{
  "encoder_parallel_block": false,
  "encoder_moe_every": 2,
  "encoder_width": 320,
  "text_encoder_causal": true,
  "text_encoder_head_dim": 32,
  "text_encoder_positions": "rope",
  "batch_size": 256,
  "weight_decay": 0.5
}
Rows from block 3 of the audio encoder of a small contrastive audio-text model, named by matrix and row number. Rows with one number within an expert belong to one neuron, the router's apart. Each number is 128 + 24 x the weight over its row's rms, rounded and kept within 0 to 255. All counts start at 0. Numbers have three digits each.
Before each expert's rows are labels from the 100 clips, of 14848, where the router gives the expert most weight on average: "responds to" is what is common among them. Only what is clearly more common there than usual is listed. The data: synthesized solo parts of chorales (CocoChorales).
# router: slot weights (encoder.blocks.3.mlp.router.weight, 16x320), inputs 0-106
# up: expert up (encoder.blocks.3.mlp.up, 8x320x320), inputs 0-106
# down: expert down (encoder.blocks.3.mlp.down, 8x320x320, transposed), outputs 0-106

# expert 6
responds to: violin; note G5; note E5; note A4
router.12:140155105132131111146123111088160117090139108122110112105106144133188119153096186188128139116138139180114141090157100121126075173135124117165104083126111139114144136163145099121071139111125177137109069140139170142120120131116134133172108186122109106101147127125156139160137114154141174136123119115148111134146141154134124
router.13:131156085108128078152124137118126114091131151127140125107140171110179138140125160187143130104119142169149147101123104117134099152135154143186150117109114114114125094129112077135043088086071135084106066099128094101111091121089143126125121159094111089095110104122135111137117093139102121113153121097145116099134152151138147
up.0:107084125111129148140179138130123123130133132132173102132120103162135158126127110156113130126140097106115120155111171138161165146163165156117124119123088111107100099194094109139125129171117155121096106123125103154120126133124107104092161107125139171125117112139165097091156093119092108176125118129113123130108180103102126
down.0:163105123133129129103128129143098101136075120132119118154155196073113111068117164089123121119162139108133119176076149210151139113087088145109128153119125119109143099128138149130153128110135184153121154120097094145125096139129130124109134097148117129091113085105128121123088151113150122099122137136131100105147139160116166
up.1:170139117098144111130182113145134115130168107161122168112101127144167137098110158117113084158125099137094163130130133143097127163148157125118124151144105143085102095129140131168149141165138145101090102144116129123175094132153102108092108151148148099126116108134123128103162124095107146094160119120169129118158087101125151
down.1:087112158180128099094094091125089178165094110088141112120146106094104115156101112113188168161087088151112116103153122159112096125123131170106133096134139127136105121090114156101110087107132136132109134125124158097112136119082089126116109123124128147135124128119144115105128143147144100119092101130084138121112130121101120
up.2:137138139096138118133122106205144127107129177107105166093100164147092145130139091096131147113125138130131111144129111104133144077125147098149115124141141115122104105135121101101160141130134116093118124111096048088152134128107164107079091117144092107136062176128103137119081124132180160167166139108101149121114128157115128
down.2:101115060143137101145135138126126138101135107160152134144085158108149150122107115125132129143141122112117137097127114138151123111167156109133121127111096116094101127131102141169138139104144139095070114176132118114129117111132154150136099126120143112122128123161073133110119151079091111134140134096121118137150103114131147
up.3:118130115123124136110096124182130130112184093122150139107145078122114153083158127126132114150130116148099143146125112126086155126088131139067141139122106119139091142107168152128183169143142100147105185155159158096122097154179107133120146110108131122126126120132172153123121150108113135108118171159139162135094106138144070
down.3:091131133109118132119074154134114137132157133107146142143162130144100190159116130140126119154158133120132152127123123144106124152153145134126166125172166138135147164115169113134134140100127112128131156067134153127109103130125117100128114126123118158093148123153135135112119108141094094126079112101099139082084129088122130
up.4:130122143137130149115113143109094161142127162111120138132130099145089125145122112112139133101151108069134122136159135122122137129106131127055120154092151136125121160092119131090147122146131131143118123111123154105105138115143117118151129129174140149165107159120131180148153106121094126114101163168148164120135144095145120
down.4:132112126165154108123143132132110124088152156137172165132136107118145112142150052098147098110140115101144121085119138156142141106133119120106130129104173122137124126158097114145168069121114091160144159104120106103146119115129137124083128108129186137123141133095178120103120108133124086101106163146076147138142089087153139
up.5:110155114102122153098102159106181143159146130134127106135185109125111104133118096181166158117147134132153104128121114115119156127138112116132174145146117143121123136108188167136087129113119107138170140136122112114167107147172167150094102097106138167125148170115100140111132146114142216126157155134179095125100111130144133
down.5:068122164131101132108114153090137172146087128123145143126128139137069167143134084123128128140077129120133100111133174123132132093130112104090125133168136174145120160112113129152128165104115106136168169144158145143108107104156123104089112116122129153143129145150123128092124114128142095151081073128124176111099119094157093
up.6:145156157104125158113147161160100094137129107146106118123125136088106141114109110078155111101078103135180093100082128148140133092099117150117117120155078088104161130103169137101114122130142095118116150132072106155126114139123137143099098109073135140110142111117151108144111117084146138135155175106090121138118155174136148
down.6:102100120147146153150129100071151169161100128089131145124126135179138146140129156156159186159178111137146160118158158145150102141130111111132133098170122143140136151121107115097073102140108147112116088154112150111107115101093093149125087113101127132100089106142119134122110129122145182146118131117134145137138149121124151
up.7:178110123098139155101136142173075127153131080099130153095147097120133189146143104141118114118167135123124138119141132129132152157092137150106172112137159109179098118099118127111174140120114127126119142159151109125130122132108100129149149173135133136125085105143180119145126138125112093113084090173078163095138133133134119
down.7:105124137126117104122109126100108136182118122137139133104106120136085108158104129102102079157124101141094120137115139126144085117118105093109157120151162157127150098115147106187144155110155137107161118092151131143112116139131071095144170144147139114132123107156128080088130128156129093153129104108105128149080137112123120
up.8:130117138124151125127146118118161167141121066104121165100097149107170106110148142112116120129124080153096118165162158153157126095124142097166157140117159128136125091135111146161151137130128140115101100143130125111148127153100084179164151160119163108144102117094127126139159084091101102159113091115142118112150163123100125
down.8:138118180131111105127118158102107103137089123111138154115134167105123094107127109107071108111152126090114105132116151142154116097130123119141133133117137102124148107104115102138180127113162143117131124116165122105121134120125107102152163146152134126105099131149140099130154088118113117173114112134107111089096112095095120
up.9:123082142201122154123131150171138122145113133168138089146101148137089150118142080111163101106117097134127127100064143131141114138091102172121079134156109121122104118092088139109172158107116100141116148134149135101143098059135160115125159105127116142126114133161128123130149147146127153144101103127118139140123133174168133
down.9:165119143120128126121147133154131117139142107147131109154115108138123167146127126048111116088129135109133104155125108171108161137118112130100145186113166120159133150093150127091127139128134139114109117136104138134111137109130147132136141130091096125129133145151125106084161114119107083105061067165140134163160151169140097
up.10:123142163149102145102120149148122149151119106121109132121124112115149140155133109100125110130085121117120163113111102152120124104097122148152134109142095147121143123107135113101083156116145146090108098124169118154113095091069122115146206172169140157149110111168168148083147126115099117104099131160141130163122160148143145
down.10:106134173124137127093113158132143107149161098154162124155147132156119115104142127124123061142167125107099179174124120123102132105162169159098133156099102117073181125104130124151144104147150130101147159089144117140112118141157122097103122116141128134128114122155137103100153117135091156101164116102141143089126137105122158
up.11:119128180142103139128129127134138112169132119115107078147138125095127109174092104127091097141122077082107119133199141168129075113123143119093125113140181134174132147114149142110186180133157118180139149139118164135102125138127137120146134134146157157134138111127152122179142131102125109141095128161166190188097071093138123
down.11:126139169153137127141103125140106143143112149111137146117099124109122134096106051098135125123142130128130118099082162116131136175135124117112130121112118134129110105134101095149157135129125130145151170104154086130124084168153143123114122144115175131138152135109130150096168111086110101160141114154129157104135120094118114
up.12:162068129118126153126131159120132126107145114137153125156123100115162141170130130136131156147158165112167182134118127162127101135102162132115163133140143094189185170102106104051097095145126134112140141165109116116109155142181098165140159105114137139144125119121177113096134101051093143112082138129131137119106164128121105
down.12:092112093142100106133156145140138113121113133108128131108096139149111127089149100090126104156138081120068100130132123160160139146126134112093083141119138150136132112126109173149164181139114142147101135132116157139137134083114114130095114140157107130135119147095122091114163126148093101156127122136136139129156110120094136
up.13:136126126101125092110171085193103101125097120154129104116131150110142136114146105113129095146123089124128168162081130140080160162128141139083153147103095156100142100068119146173140117173114127127117132151102111106175113124101096092098115125170121105097094144164127090092166106121111096090155107103141149103171100115103171
down.13:110087160181140086111102093148088141127119115094129103111135085098131150174135111132169118135120105123085088126118128183137124135096140162107128104127191101112116148127140175093114110121120132170077113109122152106115181152118116142118116141136102132124159116094128090147137117128099090111061108119115134100129138131112100

# expert 1
responds to: flute; note F#5; note G5; note A5
router.2:170145108098101156121150161104190071108132110145098136166107158114184153147162174120113125103133130143152120149174149147146095113127129091107131112107126119124142113123154141126132160133132167133140123106142126104151147115114143122139172162147155139162173154117143144164123109125126152127150127139105117164132111166104159
router.3:164174147076115157113114170081150107138170090141107128156138151156110130136130132122083158105175129133195127131182117113146136114130143084124146089122117135152132107146158120128114115118148104093142127144153116113106104107167129151161141145140160152160136143103136174156070115089123176165158162142123127121084135153123134
up.16:167088130126117106147082101131072131137097066122130159100106120112141154127136113132121097129133152106096167118118131171087105183090124121126115072106119089151126145129156114147126148159117139131079109177131139144112157105088114137150116142098117104098120115155180093113133116128094125104108163124121122116164140119133145
down.16:081136102105081143109116144110126114131132117136124087111124127153133107123115125148157132154151112126103155121149129160147087117129165144131123062112117155113129128120161137151107134138117149148116108124146151075102139160124119111095087151130173153148115124133095132134146112118140139111126095101141151092157109085104103
up.17:118067156168149148163122086159168144165165141118147119124166155120120096163147102161147151140089086145160129126153122132134137128147154161163148109122171150137144134116090093138115101104137159124108123114104130125149147113111155155089167138163169100101101062124145124173153160159129149133145122092115140142157154140132154
down.17:085158170162125139144143156108193105138076147120148129136149170177134125118108114121121133117117127046106094139114146157156105112144067155141092162144132135107123135179118132129096144136131147129127109116142123134122127114129118122099093108123139167151144105156104112137111115116111149149103098140127117161144120121138128
up.18:141107131126152170105137123162139115170117099128132087094179163111172084124132121149148114135115112125128115109094134115147078125147117109105153113129156121133128164130106179165106108132127144135113122148072117101142166160114116148106082064122153174148085099106105114158097139106109150164159104072116148108161109093116139
down.18:130177132127136126122083177163143127119082140113133101127147162140121119102092102071088109118157131141153111112098140144155120127166114103105105079116123073117126148149110136138133102114139117117144177140115143167123103166154131138105116108131137158101162112117136147147101110111146125163167146119103130063167089148105112
up.19:132097111171131127139098107120124119125098136104104134083105133141175124141098187141152107144114134114083157099114119118130077156158108134139125107148131122115195165159104101131113125145125154125097080143119150135144146166139155152132078114127102100100098090112114121124142137157109161118100093098141105125187120133099141
down.19:151110106102123154134136128115165147141143104134106121127118134119158128144172140151146129128127114140103101120164118165161092126104159103129142102111131140150110130136147170136120157130129163133131143137113136093153142140144119109121123151171169126146128153105129134199124121139143126140155113117190164115173119129140143
up.20:126125099135124150115142148125189133094128095129121104135119127110211154098113156108127107094101096136121146112125111149106136165112162109120160125104100123086105101104154135170130157142131162147121102118167145092158080106086106094159131164145142114142160124137120137111136104067139144127133154146117130141120134140109155
down.20:144134173153116153110144145122109122160109139132116106075082110117048086084133107074099152148131089096107115101139154109143137076098106131077111121130094113107153151168149114131158098167162126123139170159163141130170149127167180140145125114133140155113135136146128136107124181149150167130152160112090140140110170169140118
up.21:074097092173130108129159125138139193159106133118176110127115166158142141097116122172116113143131130137143163144122138107144115140134122127137121155113132159129110095111097085129154113116119110146125121128158141138100104110101104139132114123149072116104148189133106105145139163186108137164120137079154118121142164179147104
down.21:110073125159088151148133093107140135119104161117114101129127132115143136124155087132141122100136112135090068117132110124120097126120111156124080137119095172119124086113122111111171142082140170140170118141112124147139108122134124095106134155161097126159107167086119147143149152131118127119131126114141096148156102127098167
up.22:113080157133129161118144131119147161113107115107133153180137147118118153145141125110141138106124123107145152098138159154131133124117119154129091130125137097121134124126155123098122139089143167144123140112116163113119138161124131152135168146086144129089135129145138147142189099076131149146077116110152105142131140106103073
down.22:128139165140085106097132127147114115147118134118109092092109079136086103102132117085111137143115144144138136108094156090124151137153089120094132130158125119112126133103096106166150116146139104129172147153164122156136120110132140086128119094133108153113135132165149120084103153148118118130169133114089154097107136170139125
up.23:153124170174165119154131085139151168171083105123124154127140148117146129156125195133154133096134134111116142126121135115102083146137133166159137119128135115191135173116117147111048118161121149125109115139068119128124156122142084159143110119108070101083098117135141105135124139164139164074100110152139143121165152123092150
down.23:135100123134136169130194135142151143107143118133158133158155097106149165133143109172154116121140131114109147146107139127133145110134123153151120139117125121088132152140129125082137150127136135148133126122153153100134138147118118103116113152082145155136119123092119098163152118103065138155097069130137116155141140094128124
up.24:089168126119116102115115123117157128101171106102111114116125105156142133135184117117123104106133103077089114084172119128135111120130129081075089101111091150179140186178154142146119166167151128158123124106172181114152103145130127126114107185176114163169153156125120172143108104116079128139143119155193160102157139085141108
down.24:125158156132165117128110126113095162126159167112157133128126120152116127090139139135112111119115138126131098094116100078092138133153168162110132133086089061087143091116084074106132061147150114132128127125139138166122137157146166145139165140180171110121143110115137091099156122151131110145142168154099119091119126132145146
up.25:138128138148126119118121101145131129137079107139103115119138160107165105162122134112133109144100111120095156131091114160126123168094102149153159124129156136125170132125161131129104116120132172126084100132133149104129109130083074101157150150163126118093102107175164104111136150142129089094112113145130132148157150163148141
down.25:151094070082110139143098147150152137117143100170121130129160148146170150116153157132147104153159112123114203149139106158102090151141145140125128115104081150136139126143149162146122141139122145128122125123138160109110115161118132083112144153182139123129163133117156139157170108114144119106154118137182146129170127142099151
up.26:127149134114121099081101146110110172143127137126107122109102119166108118126080123124146143118155112135160130118153083105157131126141144109153104110069136124118164135154127154143137098125123066094141164140140099109152128161174132140083126063093127152128128136141097076133104108117157130149162125117149112101111155126150090
down.26:169168119084089173103137171156175111155119125137063141136141148137101160139111152106103139130127186176160133117128104152133099084110098109153128142139090100148160112128150110110124149142155143137147091125131136153093112129133148120143123152096063116150118139135118124129083174136194129147139157162130116142088136211128150
up.27:120111099146121148113104121100149162097116095095109147117157158103192182121117140102135146122096088170130110142113137178178119108101116117145128127106163116127102133112184160175138147123126156158114136103122145105113108134092105133129144157102152153126103148122106153153140106107090113152095108136133120114146121096109137
down.27:137173136132113114132155160146107125127109161110111146130117139136105107120119130088094106144083149098079135106123141111141133073165086126110090133142128118097143123150108107130165123133141146124115119164141143156144143119169132134155112133144140144130117103150106119113134137109097104183126157128104104176133131138118145
up.28:126134123135141150152161098128124160150126098100132119122100107106149117110155137125114145092122116137130108153134133130138135108084145097163103169132129127117122105117171121101121131102125167090106097115115162109133145104105104170176148160090138140098102067121137113133162143168111118174082124149122083112144124117136097
down.28:170149128139132098172103121073098135147096166147100162109125130150086132096125103085080132139127112098111116122122135113130107118117105068081115126107133130139113117132149130172205155159149131145171147160137122160142131130162140122149158108172156089115121135119152118128136128120138093139136146153134138146090173127118138
up.29:111139139123100139126149135154114123107126124117137134166129147112147153145117131144120148148095117131123120133079150151155164166120171160151195135159137155112104100130139153110091091129097156121127083090166096133133067132089095119133145160138150153147095122184141112072150157100115108167092155129148116135107152140123137
down.29:146084130096174147119126147161168114106152111166116165118159142116104116089120125106123132120145123147164143111097123183100135136117117149148113154113148125121134106144143108130146118135136131118061152141122138151129178129101195143136133113153145111066150078101126117156145177103158165116163171103130128146141119181124167

# expert 4
responds to: oboe; note F#5; note F5; instrument: trumpet
router.8:145126098105093102091115101149106100096128132175138114144176152091139129139109143140151105127120139156160179109131107173148104151103151139143154081088143125132130127104149104084093119106094163134095128162123114110123132135119078118120118111133147118103145139132164093154141155135145102092115144124105115124122114138150136
router.9:139152119098135127106145129145115107094139121145151108149178133078167160148123146170157088107145146181132146117100104146164144146137177161147121104103123071077127092111094108070087112130135153146116129124131130097114138122129107132158149137120123155129152131142148086134170147121106102130088120140095115160107090110129128
up.0:142120129105096140125097129140114115114158157148108123120117094220125154126135114121130143193120154089135117137147135100118123127138157152091163128117095112182126119142112094128145081136104106123121117131121134106110078116101159102099149101168114099141089173156134112082118138103207122134134175161124149097110153128120136
down.0:136157092127112110134140106110107119076142144138108134124100084145111132147127106095118156138127143120112121110135148117118115096126146106122120152148140135121119136139135132133177126107125119117099122151124116116114126094120127128129117140122140108110105140126092135081108114119109098174097174121063130150128096102125138
up.1:150122115134100173128179122077149129119106117146138154185120115134126158159124161117113135128089166168101143115115105160110106075131110153153099111144094098118121111115136128073075149087136146139118117149155131118079114149138134144153159160090084126101112147158126134121143157108145125164113126117131115136112186151101135
down.1:137120110122141116120126147123087125130111112166143143134135115088100161097104105087079113088092145140117134114112103135110138106101108136101118174142169123111111090111142123111160147100153093092131130151185123173114120135127137138137162161133143127099117100163126106140145139114135105155112157139096163157112112129198139
up.2:137099129126115140088102122135100131078144107137132133122115117135129165127111133173121119126110174129158153095129116174141143135116168130123139113153078082135138098127117108108094083159128151136087111148165126088092105106125166133122128172110095145132072163155135113094099103067126131129089131131145113116111184105086108
down.2:106102086123085128087153142161133115073137103152123107145106150146128140103088116143139118117078142169110157089109122172124151122135134155140087122141090101103134127117140120119124124129123161132089145142157164150124149112111154138096096124108120106138098111142089136117132153109166163126116145118139121130163121148109112
up.3:128158112119114139112120101082150118111127151096085163140109143120158124134107169145136158109140097175135145128170105159157106147145117115151153125124091115161139140127156101094091152121113151129143109152132155143105092136132106145173128167180167105098127107125120177142105156108114187114160152129157129114129112142127110
down.3:171112127177134128169088133151107149139100164116130163129149117115115134111148180091093130137098124119097140123111145119103136161114103127121127115136157112135125158099116112116147159142125130131124137127168167141132092103102130120167161116128122111064126116133182130119121141155097129123128127186096140186136158158160136
up.4:135125110096099141115102170154098103143126169153117133142098113212130131111155119139105142174104148105133099118127127113119108095127130114122110149144093117178088108123114110124152100147108105129117100153142145100084107118093177089129135106146100100129080163158124109092158158136176111145147167152140162099086131146131126
down.4:147157094169131092122143106143094129091128128098143142118117085146143162121144104076111142120115125099110122119119160104124115136132132115122157161156141104139097135128106134116180117113110128146118134155123132136120129121114128126117174123140103113094101136120106132095109064115115069176058135138084124165144126139099104
up.5:121155156117146100117155150186126112148104099114131159112144146156126164112133126141144108112116123118136102112092129134133158115125147120112111159145116105087086089115075094113130101137089145124141092091096083152112141108124104099116121110132110157145092154147099095117128155159125127170121097156106100114112126137109137
down.5:168137139112142138133139166162149102142087136135137162154180198093123146066123124131123113114141133143134123102103144130124130112155078169135109128131131104101113118117090133106110089104123146137156139128084131192140166164138138159127154096116098146113124082132124128180130167113166121147166155156098128132159126179113159
up.6:086102128137145105126172135163140127159114141165168082126085122139129119085136096127078114133103138134114106148087175130136125115108087086150098138116120170141097124138093148126149188103070102128166134153159072141154144089108171117142112114124096132103142136136076104104184164175143104163137097136122116150120095159132087
down.6:136128157150165106099156097133165126141133126141154114127083098139098109075116083133085125100151115130132081135099121087107123127107097152129128200128140130133127116103097113108126120113110120126182115153133126166140146121160141121130167118082088132114129165151096112124134139156144109155121110115112126163116126177162117
up.7:127119142113089136084105107101132111089130109152116104136092096132125165131128135175143118134124145133155157110137112173168125137116169118133129106158098072123110144160124128115099103155096169141103116155142127105077101133112165149109098159109106155131079141147114095122098115057123139118121135104144116088109194105126116
down.7:117099120156116116090145125137115112090105103159132128122111161134119154094102107128148122120107127151096142094078129160139152099107091165142089111148115099089124132110131140107143102128102172138082130151131109153130170097101142127114097107110096139119134104152099100148158164116141166129113130101107123136152119166114121
up.8:161195144168122162140154148124181176175150148176156165198119157162133098107140130125129148153114122123152139165150153118137162117138122136143161169121104117160109136172104165121090125082128105096123141129120099131091150151082166125131134138122109141126105153099152140111137101084151134168143136144140144157136149146163102
down.8:140121138117124172114146133138126135151077115143191151149131113131152102145153110152139102144152127113117141196134157144112150102170148154115124191118108148120105150156121098123104128159095133100137106080114079106128116154124110094121136103133132125154078080137075083160193151125132085116102095161086157112116141078129119
up.9:144110103129094094115129110106113119113118142117110130134127168144123115142125142136119132098128166127143168126140117137134149114142133128133146162125122107145095152097088098075110073124077129129103161154069107114086121131153095158072118095068140082110096141100091140164105092120099144107126189102178155101114147171102128
down.9:128118166146112090138118131141120126117118110108129119131146132101150142102096124078122129137094161139103098146116126176109177140131145168154118115148141122072142127116118084114129104120127120108074110133104123156108127103121133147147100146165170097116111109107148140108146121153131088128118151156104128135140114127135199
up.10:146135107081111146110138135119163128130160105169129070173126102156152130074170127134133118117102153131129122140105138095130136097158144137105131156134082100097076086092113111124149148143118112128174155110141144140116137122134200118123151149156182170198137165121108150106103136095176112125136130160160152141127139130148131
down.10:118131175168072131169132111119133109158102181074120098068088096141066118152114095114084143116137107093076079105139154118133141102090127114107118132152176175147118183126160166186153125117125155152086121121152145155112136110112121145137128127136118125089105123131129097116126140169124135130091141162125108133093171107118077
up.11:128095148153130137119166142115170123101156087149159152131119168113135129139156149149173143111097131156167106163113117122159178154114090128175169140135148132151138157102140136128123127104149112052146121093132082119154118082120109132129119121116144121131092113141136128130084155153144137120121139109115113149124133168165151
down.11:142086147137106106108089123163121117143104160143165111101128111117156115117131129143113129158147106109071135148082140145117129151147093135100141115106149139111119164090139147197134151151094130156129147124123154124152124132132129111122141081150134150124135138113133120152138131147049113095113098115133156118135114106121102
up.12:135155067117174140117120138110167137113104103095115107133125142152157140141114177149088147129105143198148146125072086122124115148136107196111099177132121141125130083145154136117121134110131137141127134131115111180118141130140141137178155132094143131150139117131078174124144118077124154144162148114156063130144099136108158
down.12:093107152147090098147121136088141155180118154133145129119129102119070092149138136102103124116107107100123129105113131107130135129118157124131119104141121140139125147111149174165112118128124106140128123140174173165159139107106161106151150148149108131074133143169149154127118148127135107125155136140120148117164116135103114
up.13:132126157129148148131154124118147141160140092142122102122096149176147177107101080115115154124126133127140124137132129087085104080117124074147116184107096158141088142152104163101147184141135088113167128174144150141113147155128128141118142154080134143120130114113066154104153124117157138166101101142138127126132157107110091
down.13:186124122078148155123132113143144109160140112122131149103135153122098114132121078111141109128115177087177099089129140126079133133097091136147124118098093129146116112110134088132173103115132123138172162158115145172181111179120139093120150092157116173153161114152142112110106154141124148120143128095146146095139137172089108

# expert 0
responds to: trombone; bassoon
router.0:090161133156126131135087100153123169138128155157083122091104094155079101124149165141137135109163111115163118099129088126139174151138153154119098115116118125146124107162107085119105130118119117131074094113119120122138117138091122113117123096168101129144121161131138142116159161078166159131133166146099098120098142106122091
router.1:080154134155154136115075113151122158129146153162122130097140112178085125131119144138149125095159117106161148094103077117144175169132135137122124136116123137123131116157113080125097119126104121105087077103123104100133085138103122103115112091162136120121128164139139131127157161086158154143139162143090079109091180107134103
up.0:116113140084106153147101129092133100125114162130154118131119147140143143136071144158131100140178163174160184148101114148158094132139099172153145114113150117083155109153133133084109142121110141149111115131123109140125115113172124121171083138121103137096158091148093136141097097122159163102142126114152178139134125100163162
down.0:140122119144119133145114108140142160154086126087145124152113131137107116121116110122139110135128102092137118113092140117128163158100100114112151122171139110126097128107077152041053087097120140166097147135170123127100135149137115151103119132122101157147133100106109116083123116176110124189106127131126114097124130148110111
up.1:133133143112122171163103123127128113152150135119101172125122106202120174138178149110129093142169126102131144144140133104097116117121161135084094145112148161118188145147084126088113093164133104094117159120123164144117143133133109130146120189172114096159120118157167142108166085145132138092109155179151125092166159104097115
down.1:135137147136154109132132120090131141107174091123114134098094109159155102139147127127118112123119129115106131133154118089125135173124155118138148164136144139116157131146107081142135099164138123098085098123123135125133132109172146147134154143217150085132121103094118157107167122136075144131096125112147128109137174140114108
up.2:165140130136141131108088140134097113131150102112114120123131103183084149115169090137132142192140165125120150127142112087113115115131173090101115119139071120175147153162081101106132100145158060088086148165136119122118129099124143159114142191112089138180090080154162118093105107098110143144113159146138115091121093123117108
down.2:105142138120130119112102110083094093082142086092100129101094078140132102122112114140141100109110140109093124121160108147091122126165155128118140108120142145090150114126140102121146108140160161119083124141143145106143147146114141135128138170142168086159104136091141138116121093134104114113081138133139118116134128140100145
up.3:112085136169074171114154133154176129089127133140134158159125156141141118134151148132164127125111147165133150150111107130119088152119100097150156127146092141087111116128115146118083118101123143132134151168150146137133137152118136104135102131106114125146140108136113116122164122154126140130141168137180180141163164102189193
down.3:156143138165107098147125118089068120164176140131148121137189169117101112120135129151137110131127150096093136108124075100112146084113111128070122125124163146162134129144108154150132122135121112093139151101104139151132130177112104130086128146090131110144138142080147075107153122087126095110168167109140149128118131113180125
up.4:148089101079160115160147119135139151081135117146155162151166167096137124126170177140163119138117133156120105133126143118101130105103106139139134130170156138126091134116154118154122154126092086113117117103129131130156139102120142107154113179123136114092139102131165122119167097128140127118103107166105138138104110141125189
down.4:102113190125140133127112132136112133121093160120096097115125096138133112118166119111117126090128113111066138134111142131092141136132058133071141108145133127154144158126142137134143175177120130143156160155113133123113121141159139146144117135140116142142164102126143133156130109144090112144123139109111098071143140106106109
up.5:118109126134152111133153115082134121144143117148127111114131116148122120126189145155124157114119103122153113121111126096159121100123108102108112156126146142156077158126070128197133117147070104140155123110086072149116131126177107138110103112132115165104136123155086135173134143161076153158177138127116151108135133135123126
down.5:118136191143095132129143150100094105126116105110132118130110143099139063107131134113135097108124118138133111116117145134106114109119119178140129084152120083113164141101191146162108105120154162174111160144130121090137119119157114110159135115103122147131111130112139088113130129157144114100117134160072131122117099135095146
up.6:120150097142122136118133111098165131140079122113105106113113134114127138147133182125105158104073122179155118094163081136114093120111094120152087128150099082136122132111120124082107170102125159171160109149140157114130101107099108158152119174150114103113154139113143144145143163088154193125150141091137135137167104161142097
down.6:100114133165142131180141133130118124102086130097140131109128104149111166123109138130118113133086132128102078099061134151094136119078112150149089111161138160082129128093103096104119147140122158143140142144153161150109149117114130146159130176124118130126076113164132096122152143165091141175090115174117130164139155137140147
up.7:090121082164145136131101121140147102118119135144143145157129121108173143149158121116117106131146141200113166161124107140133080163137140078124139090145106126137113138168109116118123096099112117120141140147172155155128127098139123153116111169169132128109164093075132129134122133160059149146149125129116162123127129101152093
down.7:150118108094160108121179125099139116119114090123139131136079153113135136118111113135082135149143152116108061143115088115126143091136150156122112150132120118135101126086098148166117141152170149149135107121137124139167069181125102095158129125164171140134122125110146158196174134155111110144139152118126101096136076065160165
up.8:164095107144115157119148147124121095173126137137091108150137134119183125157155162149129147158111160141110123127121112108168107129134107081110119142115135120130140133127116133145103167116080166154133107097112138105159103138120115097123135126106160107127126135141146107183139150150139170105126125093141176118158086156108130
down.8:103092097145130099137138131093124103134139172119137138134077128147043110134131075141122144160118117124088100155139109090156155109109063103106118119159164169121113128166092128157165112141133127134161111126122138136140147111133152119089090089117111116109121102069102120135115112112088171172128135071164136119140138136105121
up.9:109191134116123123167115122094109178119110144175135112129147135152130114124202142155103139122109112098160110132102123111120173101156133135135094145147131129194108136146093123152156129154114086151112126115086077123116098121136086117125095112152124151160169132142097159164111126115081140120171164118101136101110114099118138
down.9:129137172125100144128122132097108145149116138096134104121136121105086093119150137119126160126148103183167082132170139119126103098117117139118158102142142111148110149092149159146130099123161120164167182114129132144161103112181096155184111110112137166138150152107146117147088130152136151111139159141083136117061049128147111
up.10:105120148132117140119171145102147118125198111123145108150105118145113093121149106133125117099171125112158122137164134119151137106169185094102132170146115123138140126135092148135143120139128074102145143100157098093128123097174155136117094135105144129165085135142081143113103105100116145149120128111136117096104127083118108
down.10:103142088112131099123108128108126147145119093074074134086078115186151131145107160161126115125108126111116144076139081101151062135168151151144101089124101114109144152167112104102118113139110152134146106145123184152115150155128154154109096129160079102123113141131112147141142109163135164131116123124166127118135143134105095
up.11:103117112128157101138119090151120122141103107104107152113125098109128131133091138103103111106160116087143125133120110120134119177084171092159104148085128134139127140113103109117089143109113097094119113161148098175104160124099085154145159115152126142067132062136158091126109089132108159096134161123117106122152145122140129
down.11:098161121158136144171097123092109149130148108102123143134141100157157145144151150164139113127154110088118115140158095143137150171148198128123115125126121165119133150158115130145114100169140137130088110129144141120077111164133099117151141165182131118132141154161154146090154094123079104118128105161117126087142167051138122
up.12:120153129147121173127076126108141097063077141097116136149132145085158160173159137102102120094162097107143155119154099132089066124118123137095102101142116082115169171124153134112101157145154170167106147129155195097132103122098120104164106165078129124097116176188120141131134134128148139138082083129125111142137137128092135
down.12:080094148142150087095124091133073175168119124095130128116129108146125136117140124140179161152108092145101108083084145148145142149103166159116123116170127125117083148130119127144113123110094100157122160169101135127120120126134092162117098126155070157156168132156134098107124148169134103108139160145121132104135146132146074
up.13:131128146167152122126138101180114126097135153133147138158140120123169150135176080143159124188133139141167127141124156148141134107126143120099159090119163097111120130109116161095119126147079123134166129143138144100156163153163122109127088144124162098122084143113145160132129169134182113144105131106175112121101168116147135
down.13:147136125117132141108090128111113101132121113106173100111107133126102093156120090124129207111154127129123113129134151136148118137109093156173111109165104129133089122114121170112132105115117122119141128124114143113198130132119124117084116143090140128088130128097106130111161098153158124156111117129107090096133101156109108